config.toml
targets = ["order", "family"]
activation = "gelu"
parallel_block = false
loss = "cross_entropy"
shampoo_beta = 0.99
eps = 1e-08
precondition_frequency = 32
sam_rho = 0.1
epochs = 6.5
warmup_steps = 390
adamw_weight_decay_other_params = 0.01
Rows from block 2, named by matrix and row number. Rows with one number belong to one attention dimension. Each number is 128 + 32 x the weight over its row's rms, rounded and kept within 0 to 255. All counts start at 0. Numbers have three digits each. After the name is the row's rms in percent of the matrix's.
# q: window attention query (model.blocks.2.attn.q.weight, 192x192), inputs 0-191
# k: window attention key (model.blocks.2.attn.k.weight, 192x192), inputs 0-191
q.118 101:078232190152138133109176085196142132120094113070184133122070099159124187113070125172147175084109105139103134073097137144067119115123032144148134119113150132142123135146156118073116138131095129136160105093127121134124136045185104152139163122135136163184152098163139154148158088141103152108108117182149175131127141163097095138145108128106097164146123150117105093133131113165078118115136079102085127062093136116129163091089100105104133112145063117148159094168125105118116176146133089139240135146116107120162115099133158132105142104134139089212157098142094147087102147110131070126
k.118 097:102150187144158095128112088127192150146111119081111111100099156122173178166103159152138118079118112196127134092157124208128112172079103129168111082130089170127133140146162158101127133132115136168108068157192114135099153112174105134160186200176084131157151107123169133112150127127072040181143120121097166122113129190028109158121119148125134147131131175104135098109165150167130105120142112110112136102110112110097151122132115124052137090154102141130171130153099088123134144102069144122155127082111053091152087121078127174131152105105060207143115083080121116129120090158143081100
q.119 091:103144068123113166116143118092071122129119123222119133152156143117118065124164100087121138172100196090142220098126151059117165163106130089127160095089110122128119152101097166183136158094134112130119158122068073155198083126093144140145091149172123105078116138206160114134107115091114147124161119169127146140199114120116065090110125131129154108109205096134198137125117163086118142131107145187128161148127156114197118067147132083099133108109136120176135111145088103072148086172129120086165127144110199173138119139079129084101112175157140121131146165114146119128142150158137189149
k.119 105:139107096072113152141105104139116112144130069136109138126130058154116103174093126085132107136139136153113147047191159166117119182114123156178143133062067112073141141084156178152136116173156100184088116085166068124170118087143152152122130182106157118152142153192154143118100157044122101176189175117091138152083100071137120154118147112097136110089139092047138189133160144129100146139144136142120189129133127122118072082147173145143076126135186177093070136102168132124122136121073137073140149125185115126200098128107102156117132141140111103147126122100078148149098134087179118147
q.120 089:133164112121086125086066090104127112130070139130112106120122131124127131145109149098114117180094147144145143128065189163126134157146104140108107113140134099142113110166143144169102126128105112139106119083113147104109111109138134160110161126056127164142138158166148131121138073127155162119126070094137127105159121096083076122113163124105195127149106108154150123194152100139021155222149114140138118124105070101202147104168130111119109110130083084140227154154121101083133120100117119189218079159113167170173150132125193137090176186118177084175172154127093146164096179091106147107
k.120 084:042071098100119122123075131143132108190096136149167141137151120146119164134164119105125114081139143130126173143133147165057138049126168165167165171119162075107121131109132120090161153075161138076137114142156074155124122119159122179054139186125125125155123112142189100163160131072250081173135132169132108149104066074099095102117172109075179114114121125103140146122127128136147150128122074169141127127073126133151165079109168096130132132129139115069109174107108114107110134173170122121183113110161171121113144133143180135101188129088114136081170140208105142113120129111143132081
q.121 098:119131176186082142109139106110114162082103111122152134192131123146163135069138116166165132099109093179152083090101103130125131122184104131108144135094144146164171119141059150130145091083144169067169100142098184148133089177190148153079118131096164200145124148162075111098109161157138145120106148177169107142141139121115069130157082173161128103102116147142039075093121033142151107166082165046078141114080154133090099150127136090145141125095110146106147116182155112129141168109203148103127096107111093115149104119093172110129091079128121160191115123143173131144117120132153167168
k.121 104:135138157146151145121100165138143092092119199123171097150192164128186137096084130134100073133173172101149109153096129117135121152103158101091149149161157155191093104133098108121058117071151138130126123101070126098171055113143095058146107095101140163112140084136125112140130135095189173076130159152153140137109118155189123069197067172150064165171121092168131081133078068121090099176123116095174094171121218121143165128127158134105170052140115150088114164183093123107105076097127126146132125094125135095097172106132131113118119091123118099178125132102128135126115141077097134113
q.122 110:213115087082103057110137137151122141191157160081063094147138117054143165196118087132091117154143167102144204117108159170139119080118091118185076107186117168136106123152151127127096121150094135138074133194129128123103164094114101082148115129175097131144106125084083128138167149137206139156097124106112156087074098078140126174139092151128145090172047155119183125122126160149109095127175145153144133124167115102130147112150109097146119142168142104121106145113119182118114109153129149127110198092119141118203109093174140119093139128154074082097100188162080160163115115115121096163
k.122 110:116127143095100074096135136142165104167144135110097142131150153057145154166155138148110117144099117109176168095131167126175103054094096108113082099176133181161104120152142096109067169109089155093166097119095129172132141122134095135171146108198096114127077138111057144127169118178137102092116080131128198163100155158123136189105125173155135107128038185176156146151126120137149100126131206151103134101125089162138182183110084102080130163149104112156108102122150134163130094136175166163149204145071128097110063150145204113153113108113125100178087134123104147111111066124100112135
q.123 107:151159149150104132118154134111155127135128169116058120127151124142203191133129185192177128149079167143152150127096100090113071142148072133125107129124151159126093095145081132076115123104140101047204125131125156155090177097128108122159172107158104204185114118090070070126154121146161111155097149107112174108143087162133138175157079177103088114156083160153076059149130097144104069062119115127132120077148150098132182148139072141134153100136023157138155105171150071142106157136155120148130133087136081129123111133157128099134119122133086106135088103200144110141117141097130139125
k.123 103:201079134138101168119148092125159081075154149106139083088151127073205158152166107144153105140183147097129133162164100099164095096110120139153136103136167140147143120089185086116091136083153129097126170106192141124121157090104084080132112122178127136125137091159166089192122144160116094134079153130104156087131072157168228110117067131128093202158113161132186099085100151147110060093160116148148072119194156128116123124080151173080177175156134126104072095108090149160109084142135089148125120120132138114132139152157085155151164096111156110088125104119110113103167145137116076090
q.124 103:173183197175125107094179119182128090098137143087117142180096195145154139132081104142174126099092153094143154105120086161107093079113110126106107099150156185194191104098092157119120172063084154134103095103156128100125110140197145157128133127126159147136091072118155133143120152138115110084117114179114165151122119158092127118129101179136128143143069196141126121093101124111165078123086142084124152122051140061170076111112140114122171118115072056080128159179127169112118145174183157148101118085147159088166086176124095137098155085085159114149162100127125136122132083116104138176
k.124 083:159162135115135084121162117131171131086164106094170162147113154131129130133087129146142080098178132171109126079175101166163115124097096192168143112176111143119106116109177135141104111178097152140143091101126142078119150072168151075169164131148149131154158122149094133094070105120063067141093140133097181198102138141109176195186110095149118190142129170056090128104127105127111108116152219117103101123137120088106123171112157124159174100151172159109088182127137169170137098134114147123104178109111085115117114114103095169176159103152111155194146104024123123114120103099106075167
q.125 104:152194131154162155130192191144164104087124166108083113140118113122201157127105086153156150145098093116156134113172081110197132085095094153101083087139118139174127082170074133078094145116116159109123171126114106122131105149122111169159123149096134163172127132098114072099080136126102120110068196106125114151147168179150121089133095112127136124165065136156112091153103161137105086159119114104161100205099196111148147131114086078083171091122129093137182068166099141107151166141125128105160113159098116087141108133143115092123063095072179134176078096064177156137102130079102116164
k.125 109:161150083097152092131171122168144111179153147087120093090113116091130165196107108144107134119172158058114177113165129131109080096072140148139107096198130120166148151130139089081120145140113111117151162098123136131097162042114057075151157122181111088144173148137190133166132153103185049139108141141091129155087094120113141169157114082109118129172132139130184180127125201139122107066186106184166118104138134134133115104102136094124111150169146098136118128112072170131103120167148110202192173184086164127107137107176113102140150109110125086110128108153080107120112126115069079164
q.126 093:152135081068126105093110122080085121156154124126137151128135107061101128164090088081094102103162209096109134100130185148119112192176086126159144097147124151121144124139140138199111109173125094167148138137132104089129114130120101078112150112161123122152106121180187171175150199145138119165161152143108160078118128044125197150082117115143149089131161137029149141127168176146125146121161067133096134082167098113138120092170147106135085202145155114139077106103176147147159090143126119134099149162151052150147149131133129163134169155124110117135151140090071171177141089110198093114
k.126 086:106113068109101093143084092129106110154130092123120082112159078138123142195104108153158108133114132179136160059141159154078143139147103136158087070116083099088133182126111196121151158034141103170154124103153155134151130126127108172106164193177110123173163148236177138134080150110131076177107110074145128165075083166095104151138131136150149091079111131127109135170116121128142140174166125155146176142132136132117101161097115083096156080120154149139155123181096122079125165143056150131174163076161142147214077131092127171099113136126129123155113119137125132107099125115193106154
q.127 100:198109066109119107109102129103132145139175108088087109094115114101133136153085147108116091135157175087116149141144142141156154112128146130132129123188072185116150168167159077147106058238094105146160139122168143112110149108090103053135150142132107085114137108142100169114152156160148115169120121105109126086128170087104179180084131155161125109138141157113170162142140160148125131110171117123080168175205063121088135168151143121100111155146111084145090060106109136146203103154145155130068174206083065059136107114106166126172123140151131121152143148138092133110160081093164098117
k.127 109:135063139098172087126167123098143176178153115101042137114117178085153141163145140135159126105056129152163164115082141208102110119125130064128083090122093149110162137184084109133144133159115127114099073158131160127073176146136127092122180194124094099155085086146097167100137163127104109181146153174098137145118108160088102168099138187157148085072106147143125145141173142150162151139121163130102175124111117159176124185140133067069088176127103162111121107175136100111148162084133156139102194143091109135140093158074143114128072097158134101077135101120075115105078084123176126136
q.128 103:110105158131067145153130083168128097082181063105114102149142126109123123141148075124155156174131156180155170122202109151120093111155101140129092119111132125054177129098112144103135169131102140161098054054133110194183145066159121120160124189165131106095144103194145152133137160132125118121099102152130221154110115157091151152078135188125082126079158139163153126106102131149102143104136163095040153093171144159086084100144121111131151112109161147136109171142113154186151133150119161122135150082137112093208086167142132139135131073160107176132197136105120157081138095110164124104
k.128 091:089112177161043119113136141193170153093145139131153143162073115134153108098076154110144089107141174126123169145186132149118163121111105135146139119164150159088174146139151124147140141110133186163113029043164111133162114141160144121084141124101165135129195064162162119134121114077118125107177146184153189124151028125085078134150121178130096130119126097128091092105080085138124119128092107077075150137106142128113147116146156198154175078130106136140151156127149125169103129160092113071081097099143074103171111125094150155090109084119144126195144121135139148143146054120130140153
q.129 120:149170130130127138081147149146168090108116170132119085090144093154151167120153149147138104164152104088100105123115144066121144115076127132073117114132091160168132118164109120095145169083114088093161169076085184177101121137078056096153139090106108152160162190139101090181105071152083161097114158113143077121113193154153145106163107110150115162183171109201145124163120125186085093142113123128175071114126136110143094145108092109080141132153075112179142072131072096105109120148107073151218123176087172153094153114124115088174109142078131103164121081139134075119105168122086148120
k.129 102:125086148111083104117135165139117075129131167132108106107164124116224156161102192128110089128179144081131143133170128121179081081131110141143121111142111159138119086101110103135111148061140105120152177156118105122156145101134053091135117116151119174140131170074109072185141181101157099093098157092085098125105145117156223140183103118123115124144064136144190116060117128132151061082119150129181108114140194147140075141106174144104123189131128151083084130130127128197080082128140122173137127076180098108081155161167113114173143121067104137078086089145120158139138133117131138094
q.130 101:164126107169077161144123061046082163060131158173117098155183120118143107113113110121142116168091193146167163122094113104108124188139122067071153176110194147133096100070108162132161092102180148108140167160113154150149079159113124104159088101140119137083114118150088137118124141108131151089110107114146137115161043138155097092106069151182099134114116093137096091132134082054097127187124156132140133161182143124136179142200109121142157119080118167118138136135150163101177157152160152084126147099153119206123123091144131121123115176153117096116163124173154135108154113127148227145
k.130 131:134132084072132122147100125070134163147114104162127144128180119107106074172124141063103132184082189141157153115087139151094130172152097128111120136118158148078125144139143179127110144172098115147104144128086067092140086124120163128141116161148126098074112118193128114079144139145139124193166107123150169139119094139112096120077136163141135094066130091100136130176130130088119184122161119144090193157179091137116174078213120117107114114097159140106096178118169140098218129117111151116109120111187110136187114137109146134059119147174107112121085197156096159200091104052172168144
q.131 103:155118077076111124142093136105111168137152119127105118072125114121131169145139159148096101111183152087112130126109163133117084113132125138152129135128130106118046116136191106164105142145152099146175168236181147068095159168130094089159161095157076122164082155102130103169163142132186096172106124093105119069120104068147212157099142099114165149151118142082179115148155166156146058104183112176149123109144079123122177133112150166167093186178129123124095134078137122172080111092124138174103164078150122157084160119184137151130182147113117090096156097171081144138134118158134092091
k.131 087:187203074120173067112100118082112141162117171166145160146171089085090083156156103098116154126170164110111102076098120036117137123159159090124137166163106111122139120143171121164131162152119086085161164152066143098123084154078118091133122086182125117120115155119137125120116099118121128101123141105119113119145178106123145110135113100151147135148134123161112145168123153136141150148142066161133125135220108114184185120131098094114128093118112046156124141186073107088171088145187121180103137142083188155136104102136147063188151164152173043115181119150113154101078164142148114138
q.132 119:132087143099118168078092143134163097163141120121130196149145099159162156107148152119092133126103068128121124138105147163149154143155086204123198142099128209119067098122134145151096091160159119145119128153117070054122131157147117180074098133080163170139075104167067148131101120087094156151164133159105148141122105110146078159168153106110147074124103090074064123069148062148174111136102161093148128137052123139106115143120167194179075152144171175097160130114159125139084148113095085134135119131176100119118164110121138198086130113120128141144112187096120147209138101120137117165
k.132 099:129127071104150162121157102093132127139113104108107135087087160148101130133113166135122138097106081114139098079083137203118149172090118153102160133105073095119073159204162127115116135165087146147145124188092146079076085190161138088130164160127085138130093166181105114090115056166056104183159125077137122165109178158089156125142192129176149140102161122084095160135161152118145110189130145126145133163086101159149169189150134078041108082157145129140142137140153132060136102097113153149152131193070074160086110152103139118121126181139119081141165131140123106130081097132133119154
q.133 103:120114108168092119146155144173107166085186127169105058110096094171174128144108171175179162152089115137166159113139112155199095138064077192119119117089162122109080148094100111103132136145155151103106114163141132155092139115172144129144116173146140190197178152074117066096089119096121089131078134087149154130141065164093145174145123138094109161126114173134118109090090116115099035113126147106153117111111147063110121116154089177163178080114168159141151188126134082116070164129070161109137093091117084125146079176161107138086109104083136170127150111142175106120105128125104133123
k.133 085:116144122114128133072174105197107120123087128177151164122114071164124116135182086115101169123081047124122125166053132124089132127082116160149186117125128110102080161140117116109123113148172190062122122126099180132054163126150131156100130124137194160171175116169073157118151115118111093107094113202156162154167116101130139168194106113115098153134155142164162152135126119166084106101105171133118119097085096147087144127059101192131111110114172093162166104111076124102116149118140122130163126169092148157145112168129138067145090060138126092182148225145111124122083125167119112142
q.134 086:169126202186074130134131098112111133123123124129091150139125137088152162111173116150125078080126118125138167182164111150104130121136134069118137132184118168178114147093111095166136103127097163070150091102206153166106123166149162101152076128104119113099124103108204115154144067124102129147139097115133153088209094121109144107107080170132129234159102157166169058120078132125121085101108147088122119133112128084117122140154185202123138156121070130148088099123132081185163123123118125128083112079130128112096190124158126130105175141137140172084191124141115108157171077051135136106
k.134 107:097106143137151131166099116105133152123137110162164143085108172192121131131187180132170132137092136160106127139122092134049111113140149034086097161150143059141078142144149066126126155148090160071151103150144153182090133192143121117130172149175060068108121091108108117100171073162123111167162077125119133139149093150089149103088124132149149148079115157139077087192128171127158164148133084153144116127172075154126208164152110111107152168124059130135132135118111105117157167099139146110136129061084147144085133074149181140131148142175069162116185094129136118165110089128147125078
q.135 131:073155186181121189133154097165133099110128127129127091106107132177142141110175133170147181125066096133140119098145126070111120092078157084094107138084131084193157149140080117079129163036126160090110130142166161169178090156161142148169113120116092155156157116114108073072095086125122160049131127144175128178114157194143068085138097129140103151139173111156106133144129098132085098143072171109152096127096126103163128086125069147130164075134120159142147121125136081132106165076078121110168127130158115153105081174151117109120054132125169100198131112111162099157141140180115145164
k.135 107:169130131117152151102098068140129124132137154143162106083104105146118135147161124101076101103128099120101131162181148157144104129064178136160112209101141082178078143127162145101140138169169123114103170174193139099108118102105118110141119142130139101130126105117144086106139145102163110150161202140117144137114053077163057130141087095079167154169108116080155121177154164100065099149184056145171101114151107134089151048130175124156097125151137133063119102112114074107131132074083092090148094164156118152096155128184119140130127176079145124099202151180111151167093186119134102163
q.136 082:103129121119067182134076090120137097122108051129134127082153097119116147118156109138107161128117098113112104125084168183030054165151084168143178164078143130120154140104121113117105140088146089128132138118126142161158127097158116091155138127139080165132135180185165087156164121163127113174124110118190124118100123135132153121096135117147105158109189108140115139101176091153157100087138145137147170080178090148122156087146183117162128154147187163149090162089173095163098140110081099183152140041188112169126165171137143165131138139170145127134170155143114089202130139095172109037
k.136 091:090111125141049187106086075130132093088133145171208153092147093115141129105121141081086123102223135100084081217189130083129129122163153169143190151137173090109138151093141100155115093108188132145149128112151124098145114148108127095128089120138145104100159117157206097164114138050152135099136116152132162099172065118122154108157115100074113153161171121156179095082123097135091130132121071130155111136156078092101134131119187196165149126144154140137130151089109153206090090130149105180127052134161144130102146159132107143131166142092145152133169088120110145106130132132139123084
q.137 123:125059117082143182111095123116166137150137085104138133138186109090108144107151086099075128125188090153099102206091149101129164127156168114129161161128135177105130095150157114144130093156171089154128146111148121127152183105107096078116166096100104103126143112141129157162098194153139120148136122088144116139097142063145144117086149140143094122099206074129157151117165139169161145103124107141091140127177118162063135139113144151164119192165182209098080151080124150154111114125086088134129149133145089082145189075124143189194153091164097165090109181084126126105144134086180115045
k.137 112:114136117150180066131093164088127174125124135134138143167150143129160107151116111132153167118081150201155091108156089139145142152208118096089129102094139099090116115119107179120151132149145128103137121190115125114164109193117139152149158155107152137137084122102093155073158188118146109121153161131100136156112080077102078147108131142200136046094090135078098113164159106096108169137173123114105179138155137146122101139139057113129143110080121181087118128179131150112162125086175191074057126105115070118159060062071150120145108123113103128115071123162138197169091121099161182159
q.138 082:097115145115163139104092171131213115174156107155173161141134062149147139124107124083072103140154141092137086152169122193089135086150111152101199148141116207050125169172132115181079118163123092125061099093106085108094113133141123092156144143136133111113145067170137173155110084078126077138147148178087142158076145136137166177154145126108134076156164100092064150092133094167129151103088136082082166125144082162156137144159152182158082107140148158151121141111127161166087050096106110155048144122121133106081172130084134110091148140133129141121119094118122127175148112153138119145
k.138 076:079097093108122172117105073122078160123144109177106098108116092069127131113110094096065135055122121101139121144131113175105184169140100151163160108127149173109148203142125125139164111149159104136135147120181119159081146113096137129130131178137081098149122134166146115176107127168093116210170132127153136135125167079106122129132120112138130104138203081064156120082163163175148122147105059100101110047096075158101141120126141097127111156170138096175154089125146103085188113126089112141080144152107119169157151120111130137152144142094103121067217137123102108094169130219197151105
q.139 103:179126103124134137073122057112158126164142149060110122116119069133134168191127141155100073119161143111099124113104165126116156166148161146184161117140135146170075113139164104163082093134165081106127142177154186060079144164128116122101106141094125114187137116107108126149144142100141136181142172126110142106083068092148132179152106101135127132164107159076146139096182107181091054145153130111119120064097118088129148125098205165177068138196163127101092126083123122145083127134150099122127181162112147091105165123124083182174125157129124094132191156095076088145117138064101077139
k.139 107:088168147127108101131127125097146137123113116100131168109116097103118174175147173157162173141108135163138101074097164116122080171155053114125132106108125138100081138121092139136124176128081122095136094182025119116102121223167142187069155126167134146154096163129056091104180124136144117130099152174115127109106095120083170156121165150122153143089105194123065138127154110153142130157145213099101135047110114110136202140146058095115103138109123150145124179130175128149123110085183161153103164087108139113122056198116167094106107103173134124130143153113120138152089098148147142146
q.140 110:086137164133122152098141166168174107142105125092140099117097123193151180140192108184131142148086025124102186137169152092199159084078149120096100115114112133160140125140055083128084150104137141116098126100147150196121150147124107146106116130085104141192091114126097138120092120092098131104146143118148076167103149164134092168159139119099121098140127104183138165111139127199151110124107156088136113155054124132126104140079118152126119130153122166185175092125122112122067151066070093107147118162120154063066138118109118172126023098113172159135075128078155104155123140141118108154
k.140 106:084095134107148128129156177150145130158120170089164093116081203134141198158126179167112127071112067112153124156147122151159112127088153132108107110167112087169061116157141098114086195126125142115125128202117153080087168161183109105108179102147125144161095119037101128118201144138184054132160117058110101127109133128105107172109125136145132117143081167099116170151157152122175085132158160163159130093062117175132137126108085153095109166164130134108129119098147133122094127073140138174090161161125081100050106103145187122093126076111096137088099125161125109122122079167122110162
q.141 113:122125172157074162071093094121192130111126112086163192123111069151122184066133138138110118091154138128067079111120136107087118155176153144151194167103150171164095095122128099141150078166189095111213110109147129097132150146147117129098141106116129139162122103139117122175116144109090131137124123132136104108104139098171146128121141084139132180131167103090065104102183070161160087092076113095117119084116090116079168151101175120164116188173080172097089114138165097158095130144180065112143140169172066125131154119133163207158119118115133157169188142086100131142122132094191114096
k.141 104:188097103153081120149101100108096123084110169127092063091128138155135137139054161160156071120197202129077156106121158146139127218091096146151130122120107112099135164111114147144156096126118085157118129112105105072145120103124117079123117126138121156137178163177148078182077088096149106196085152109137077093125081164180181113202132122107151154157138123038131066141120150115127091179145115137190131143132158101182156109152184139133119108157131122171121157165143107065118145134071142083099155117211142160101140110132087146089152152145128093122125077154136115119131164117144132102
q.142 079:135151109155150094152134146103043138099153141171126050144137154128144108163143074157129111139085159119173151120119111122167178084101131077109087097111134026135134124096108116139118178106090165075096167180134149126138104191142139117136124170150136117156086185078114099061091088112192120100087178113148096162142099133154133124134090162110140131118132144137116176144076163084132110161142175119155116152148186100190161072162094095109134087114123126141108141146120136107088093065110166078124137108128172130080135095151097110116051152151173114126176142139209109126082155153092160183
k.142 118:170130122153114157125130132125104089097179148130156122117142074100134107119172083151089147157158138107099138143160119081177142084101186148159140154110150110162174132079074117161126117090169169098137173136143137129170095083121125089115041133113148139132181180100156078131068157084165180088125185134161153123078123113199131106159055116128097141192177087132143121112090067130092101138086128116139063162121165080112096067107128124189155090152136150095118096088168109180121105136114100110122109180146142133083128145173064136180096129110192120139116176115168097178111174117138133136
q.143 108:097178132116139122094154144192165080147132115093158181154099124160138163137114154091100131139141114082123158044113113103059124084129116197117123109169159205139156103158132138080105173117066089196156105060102070077119126046128090157158144109086153105128109079166157183173134123122119077122143109121113144151097166138086124160126187134165107114164122136138129176134125159124090154108101139129107174088116129105168117138156105097124117140161110071130165165174087195104148099203173113181177121115127126110164135150098127133154170114125117086178121088132072176106097104110099104138
k.143 117:159118144056097112097124153134151089158160114107146187114108143059133153139124145093106121065184138111093127114172133169146084130152076201177148084181141174100124120128150145138103107192101112207131095123140074094142186076135120138124135132147120101118140087150166143150116152109077047195138099092090170109134155152082161181117179104084112132133108141086190156061141127152179125070132163107111139101118100123092105130149173155136101160158161129088144163123163163176107118134134105174136153135157066104187151140112140154124148105113115173115111112059082148130147067128137070132
q.144 084:159124096136122144128170079102099160130126114086122091104084128083091141191134127151131090086126142148083146126159137089146096174139111105178113049143038115115169129129127127166174114161110119157147135149156160122125176113143145119083134159134144132138184183176164176135133181151099140191148122154137098062180136082079139135079156120143148145095133146091112193128156152127143134166165119176123202058123135138092080127155145111128052175130169115133101072104160132064180172139161139124125201203103057148135117103136118171180108132128121129124095143103136082122158117106128093172
k.144 095:161163125155133131131111139159097147101148094111146076138125125092112135168121083147138134127121130194121163100074153130121143203135139166178137089069121107092144103127114167154178136130131103172078140158136114129209096095146135162115167149072116165177128202134172104119078176105089118152118161132166087166106130175123096159171197129138118131117162060099128119105139072123101076138088118136141152100079175087077095094141081104138149063150162150148139110178132126090101129173097120066171142092154087117184070054120099116098101088096137156163059147086144134150078127117159140142
q.145 101:161099100087161074101159108154195123148100097062214164158100120076105145107123095114121129054227081168130094111154142131093143147166112159154155117118119165127073112132202161111161128172147105156142080157100090106138144115139108102102150119172135112130165094171138178163152102137132074152147135146088115122117140094146174159086137110149111152106128166076093141130172114146149142114173155142097160070175108162065098156107171148111109142143105145082105165122092197180129135141146140167155185151092064126153109114089149133156193112135116163147157124109067143065132107118136077104
k.145 109:142085127163084143140091132100087057122162163155088143103156084100118132105086138143149080130192122095077164144141127135162124157125073143178142147156139137149111138086114130178149112061127127149091149091138088095149131097101141161088045104121137153144176149162163091190048096067124180096119128133116154069153128164174149125211115110045150164151093124115144085077055145148142103174098148136169092140117156095175110132110185131165113101133147110155145100113153142158077148130065086141150097120198145128129159158160079160082139146128178086131132108112120127127158177135124132141
q.146 132:112105139092110127060114178173150140154075131118097150188123143142164175125104116087091117092142090130108097159086154104130174135084095155162198096153057205126129086179135165184123152138171103149136086134136097138145192142125124142150165090049137116162112089100161157186139174133084104146167125110123156121097110112135119161159112123144111082154175102084165108083154128176100109100095102129101164058135108087090121141107125155189132131182134133158134109124121153099116095170079107112099144124143082099160130106039118153171176089087061121145058129121103175174132128134158117138
k.146 109:092097144119136122110130137153169112156109096143109182150128108135132128095110158101140134171098111174167136091080126174134170185136082108118175118114101167084097132138136153142086131145109108153148096098100096122113128157135137146134152159094121137132126076162102191092177120106089195177141068121127195151161157117072114118117175096197067103062087134144117107110147109128134158162092106120090167120061119140107156195124140146099156096087153130170172122131121161105121140187128152147137144060089133077203124137066135110111157070175064148178107152087115166132130069030104161121
q.147 071:144098155104143144067144095141192120098092156087179155123174156072106162150154110113140101136144127139117110093104109105127123124150101113156158133140201099156113044093107119103099127134176099127141158185149098079142168193142129123060137080151141104120157096157090180144141216154135107114136141121138169115105102056131088140137129093100170142142149116116088149145176061130061142074163073078125067081130119138099148107070145151200124126136193144082108130134109174139128143127186089156148141155129155107126171164142155180203165116176134144156150169143102146117151139083101102141
k.147 080:151126104117098128074160069159150151138128159132073075119132116108188151179122154134126122162119099132119152143151192127135132131078106203136149084156130143103156163157159140158126111163147108150120119071093146182094157103117090125091175183102110115104151107176099117116102109183087139177121121157108136107105118119043079197134097182104155102143133098111128152105176122183101111112142171093127106061122058093099056131155103138152068166170126126154174077058160091120134187111116086154190117152116104083101095145089166144122113146113112196162146143129144094181116090174147117141
q.148 101:104155054074159131161107124123123171141130080137183125167160182078079073128113100106085191146108135141153103117107128147105100134158133147108131154085150068077144131097122135118111151184161148170124145191132082107177095141109157140118149137156141109060097129134161169099167154115215137131137087151157136132123125057138112120058169125166130086091169098072148169135158142077113182115161153125119180152132086180116131106160109120132119145098166132087082188132176162103168084136165205143099137107127132127101125118172175137106124114144141130118131211156124211108098088128134135079
k.148 104:126141122143105110171117122111065124116152095170073109156118137088119090152166056141192141141061097143191123135149109046140139141143113108121081097088129071102153098121086103168163193136099182097125130132141167160148107144112197188112150195135137121101112181101124143121116109177143177115114122165151121106189142116079093132068113195122189106091114115140123099159085141114110170108120155115106133125139154124146126034167074132104138120107060127144108121168167087128146138079155196086160164146140111120104134114172154159066098125129153114075113156179204126149130128123122141104
q.149 101:136147139162128163156157094090123149103029118132124129125130093128101107093154048163134161099127051184115111173103102109147171117128156101187143135099146042132157109093130086143196163098135156068098150163184190174129115154128152140112108140136183159146161112126175099109139155112150134120108112163172143095174098134134060105127094117065094176118208125169121103110090121164104090118136133116112110113118139116101103050133119190159154105133146157119086167113126096140096149137105107137136091122114177174124145123152076159139114121134183181079168131156182103113107203165118125083
k.149 091:184092119142139136160145126148126144096148138070166053083087135117156178159135113169140167084178068152128101121166164148180091110087114160141098133094123081182103093095116141157179105164159131133093146137150176125147139130156102101131157174123101187155131161112108084100125127148144104103047173098107058102125185094144143122164112131108165152159066139113136097161172131162135086158161155115146078133100146153116075099097151125112136192147088132057114105153176113167097123066151151087130113159160119107089089122199142141116106097110160208086184127136140088100108134183129081104
q.150 117:169077123121128195126101129070109145110135159140123126122133107107140140109156099130128154107145158125094090212054106125119151161149127104117175173112205136162083115117161121152113056171189127087133167190152150142075161141117151097108122129127112151120090120142127119134116086163150143134119162073117158048132076092131163086134112130079160150161149126108073052126129089148149110082119096106137080118168130096139160103128157132183124169142116170138164181100205110118138135078115087113086039112129100117087207115160099164123167165150120132075163159128140081159170169134150127088
k.150 101:122134129149162101135134129128176178148075160066135141132094164185111174124102170164141075076129041155100153170109126170145141183113126061131089153154123161159110128164176122134128116143115150113063084102109146122095172174144118142075177101118120132122065098121085148109144060150101129130184109135106097131084144184128074164163147146065165111131068139138096142151139130163165118138096145096097149185103071174152081159124162154094077135161090157130173133090098143064120193067111124119086130131120117128156107042109123178128107140126170138111119115170145094148122113106094113181
q.151 084:128149058122192081132158089064089130140146110123150121141109114107071099148098161124118138091108176122131155133106125176161168144204097090111111088134110091135085151107141158137139123140133120143139183183121105087101130153092155151072109131137124116120080157149062174097119109117179167108127186118105116136123091106120154111081171111109192159087115132108126133152148143097115190135164149181149142125086134191167097153141150085077086179087089169087093132159120155108180152130201175085160150165086114164132133088165157133155114163124163114095219202133105176089150167116099147150
k.151 087:092137103122149102147078110124089134148119133179090099116127113096079091121095123135100126105143165137117098168167119136134156148158176070148096138124183056081175151159108101124165151149119144113033177080127180143146134089112098140202129131150096088127165151093129103137067105108126144071144131140138151124128115161146150114152121180106189150133118087145168112168109186129072152148131139158111140155201080202172164067172079147133145081134142155165089118118091089098120115126062145127122151109145116205123126092163109145120136166077170112081182137167131103105096166200160136164
q.152 080:074099154155088174109137155195171121140107111117133147126112132153156156098090133159141150133127084132116136174118123090190147113103118152162151100140058165131131118180109098138050136134156168108135082076149135155122191132149108116057172122053156144121154122134057134132173128133135134131155135168110167096113127121110082168130116177151101102126132143116075105168137059172104132177123096073060117134074125118107101190101127155150155129135119125180137046114122083156153110146145139119097077134115166042179094176070177114164172069160099191174112135091129128113122125120146103151
k.152 118:161114147131152127108149108124137115140082154102120142078135145173154164137166112143126138126201149097097092125143142121076110047119207098119069186123124135216167122159077100105138090140164112077150145131108173146104119149102062081131142159143115118113129104147083102131120152126174109136121219152092082165105105089175124104166068126122152130190118113119131105177136139156116131063148107093157083126158131119143111117077142082141120145165075138108084068145098115208105143089170095156146142172144184103077141193167130080184103132133148112090159094165088083126114171153129117144
q.153 095:164131116166173146140127157125112112093156180044155102135120154142163111131142177212186135144091097124149176101106107138155124135095153123066109135115159127154127107103078137051126137084114118082140183169102118054090072183118148161086120160113121173165107200102121110120100121087159168115082182063155110146121134125150120141116143084161151133119088180145108125128116112065107089184136147106203075135063204104172198150093123090110143111116136120131176160140135120069115161150137166105159164125114147141073141144170095108125116119125138093124130127115166143103101146092072167142
k.153 103:173101081125070111115144130120098097097091145122113101121118171102147157177079110145111080102134183104077166075152154135111106105077103183165092126124128142166213151143087154137099201119094142127084130136142109151118130146138129131088132122154134156132093155137203097160121160182207047159165152131164089093110115132139152164153091143157188104167100168056121125118103135126107097127141127129187130105112127013155119096140162087145098115166131111143042106160176136107132151141140156069072169163188138145150118153137086122124158124119163098115097113138114177114098132112155116167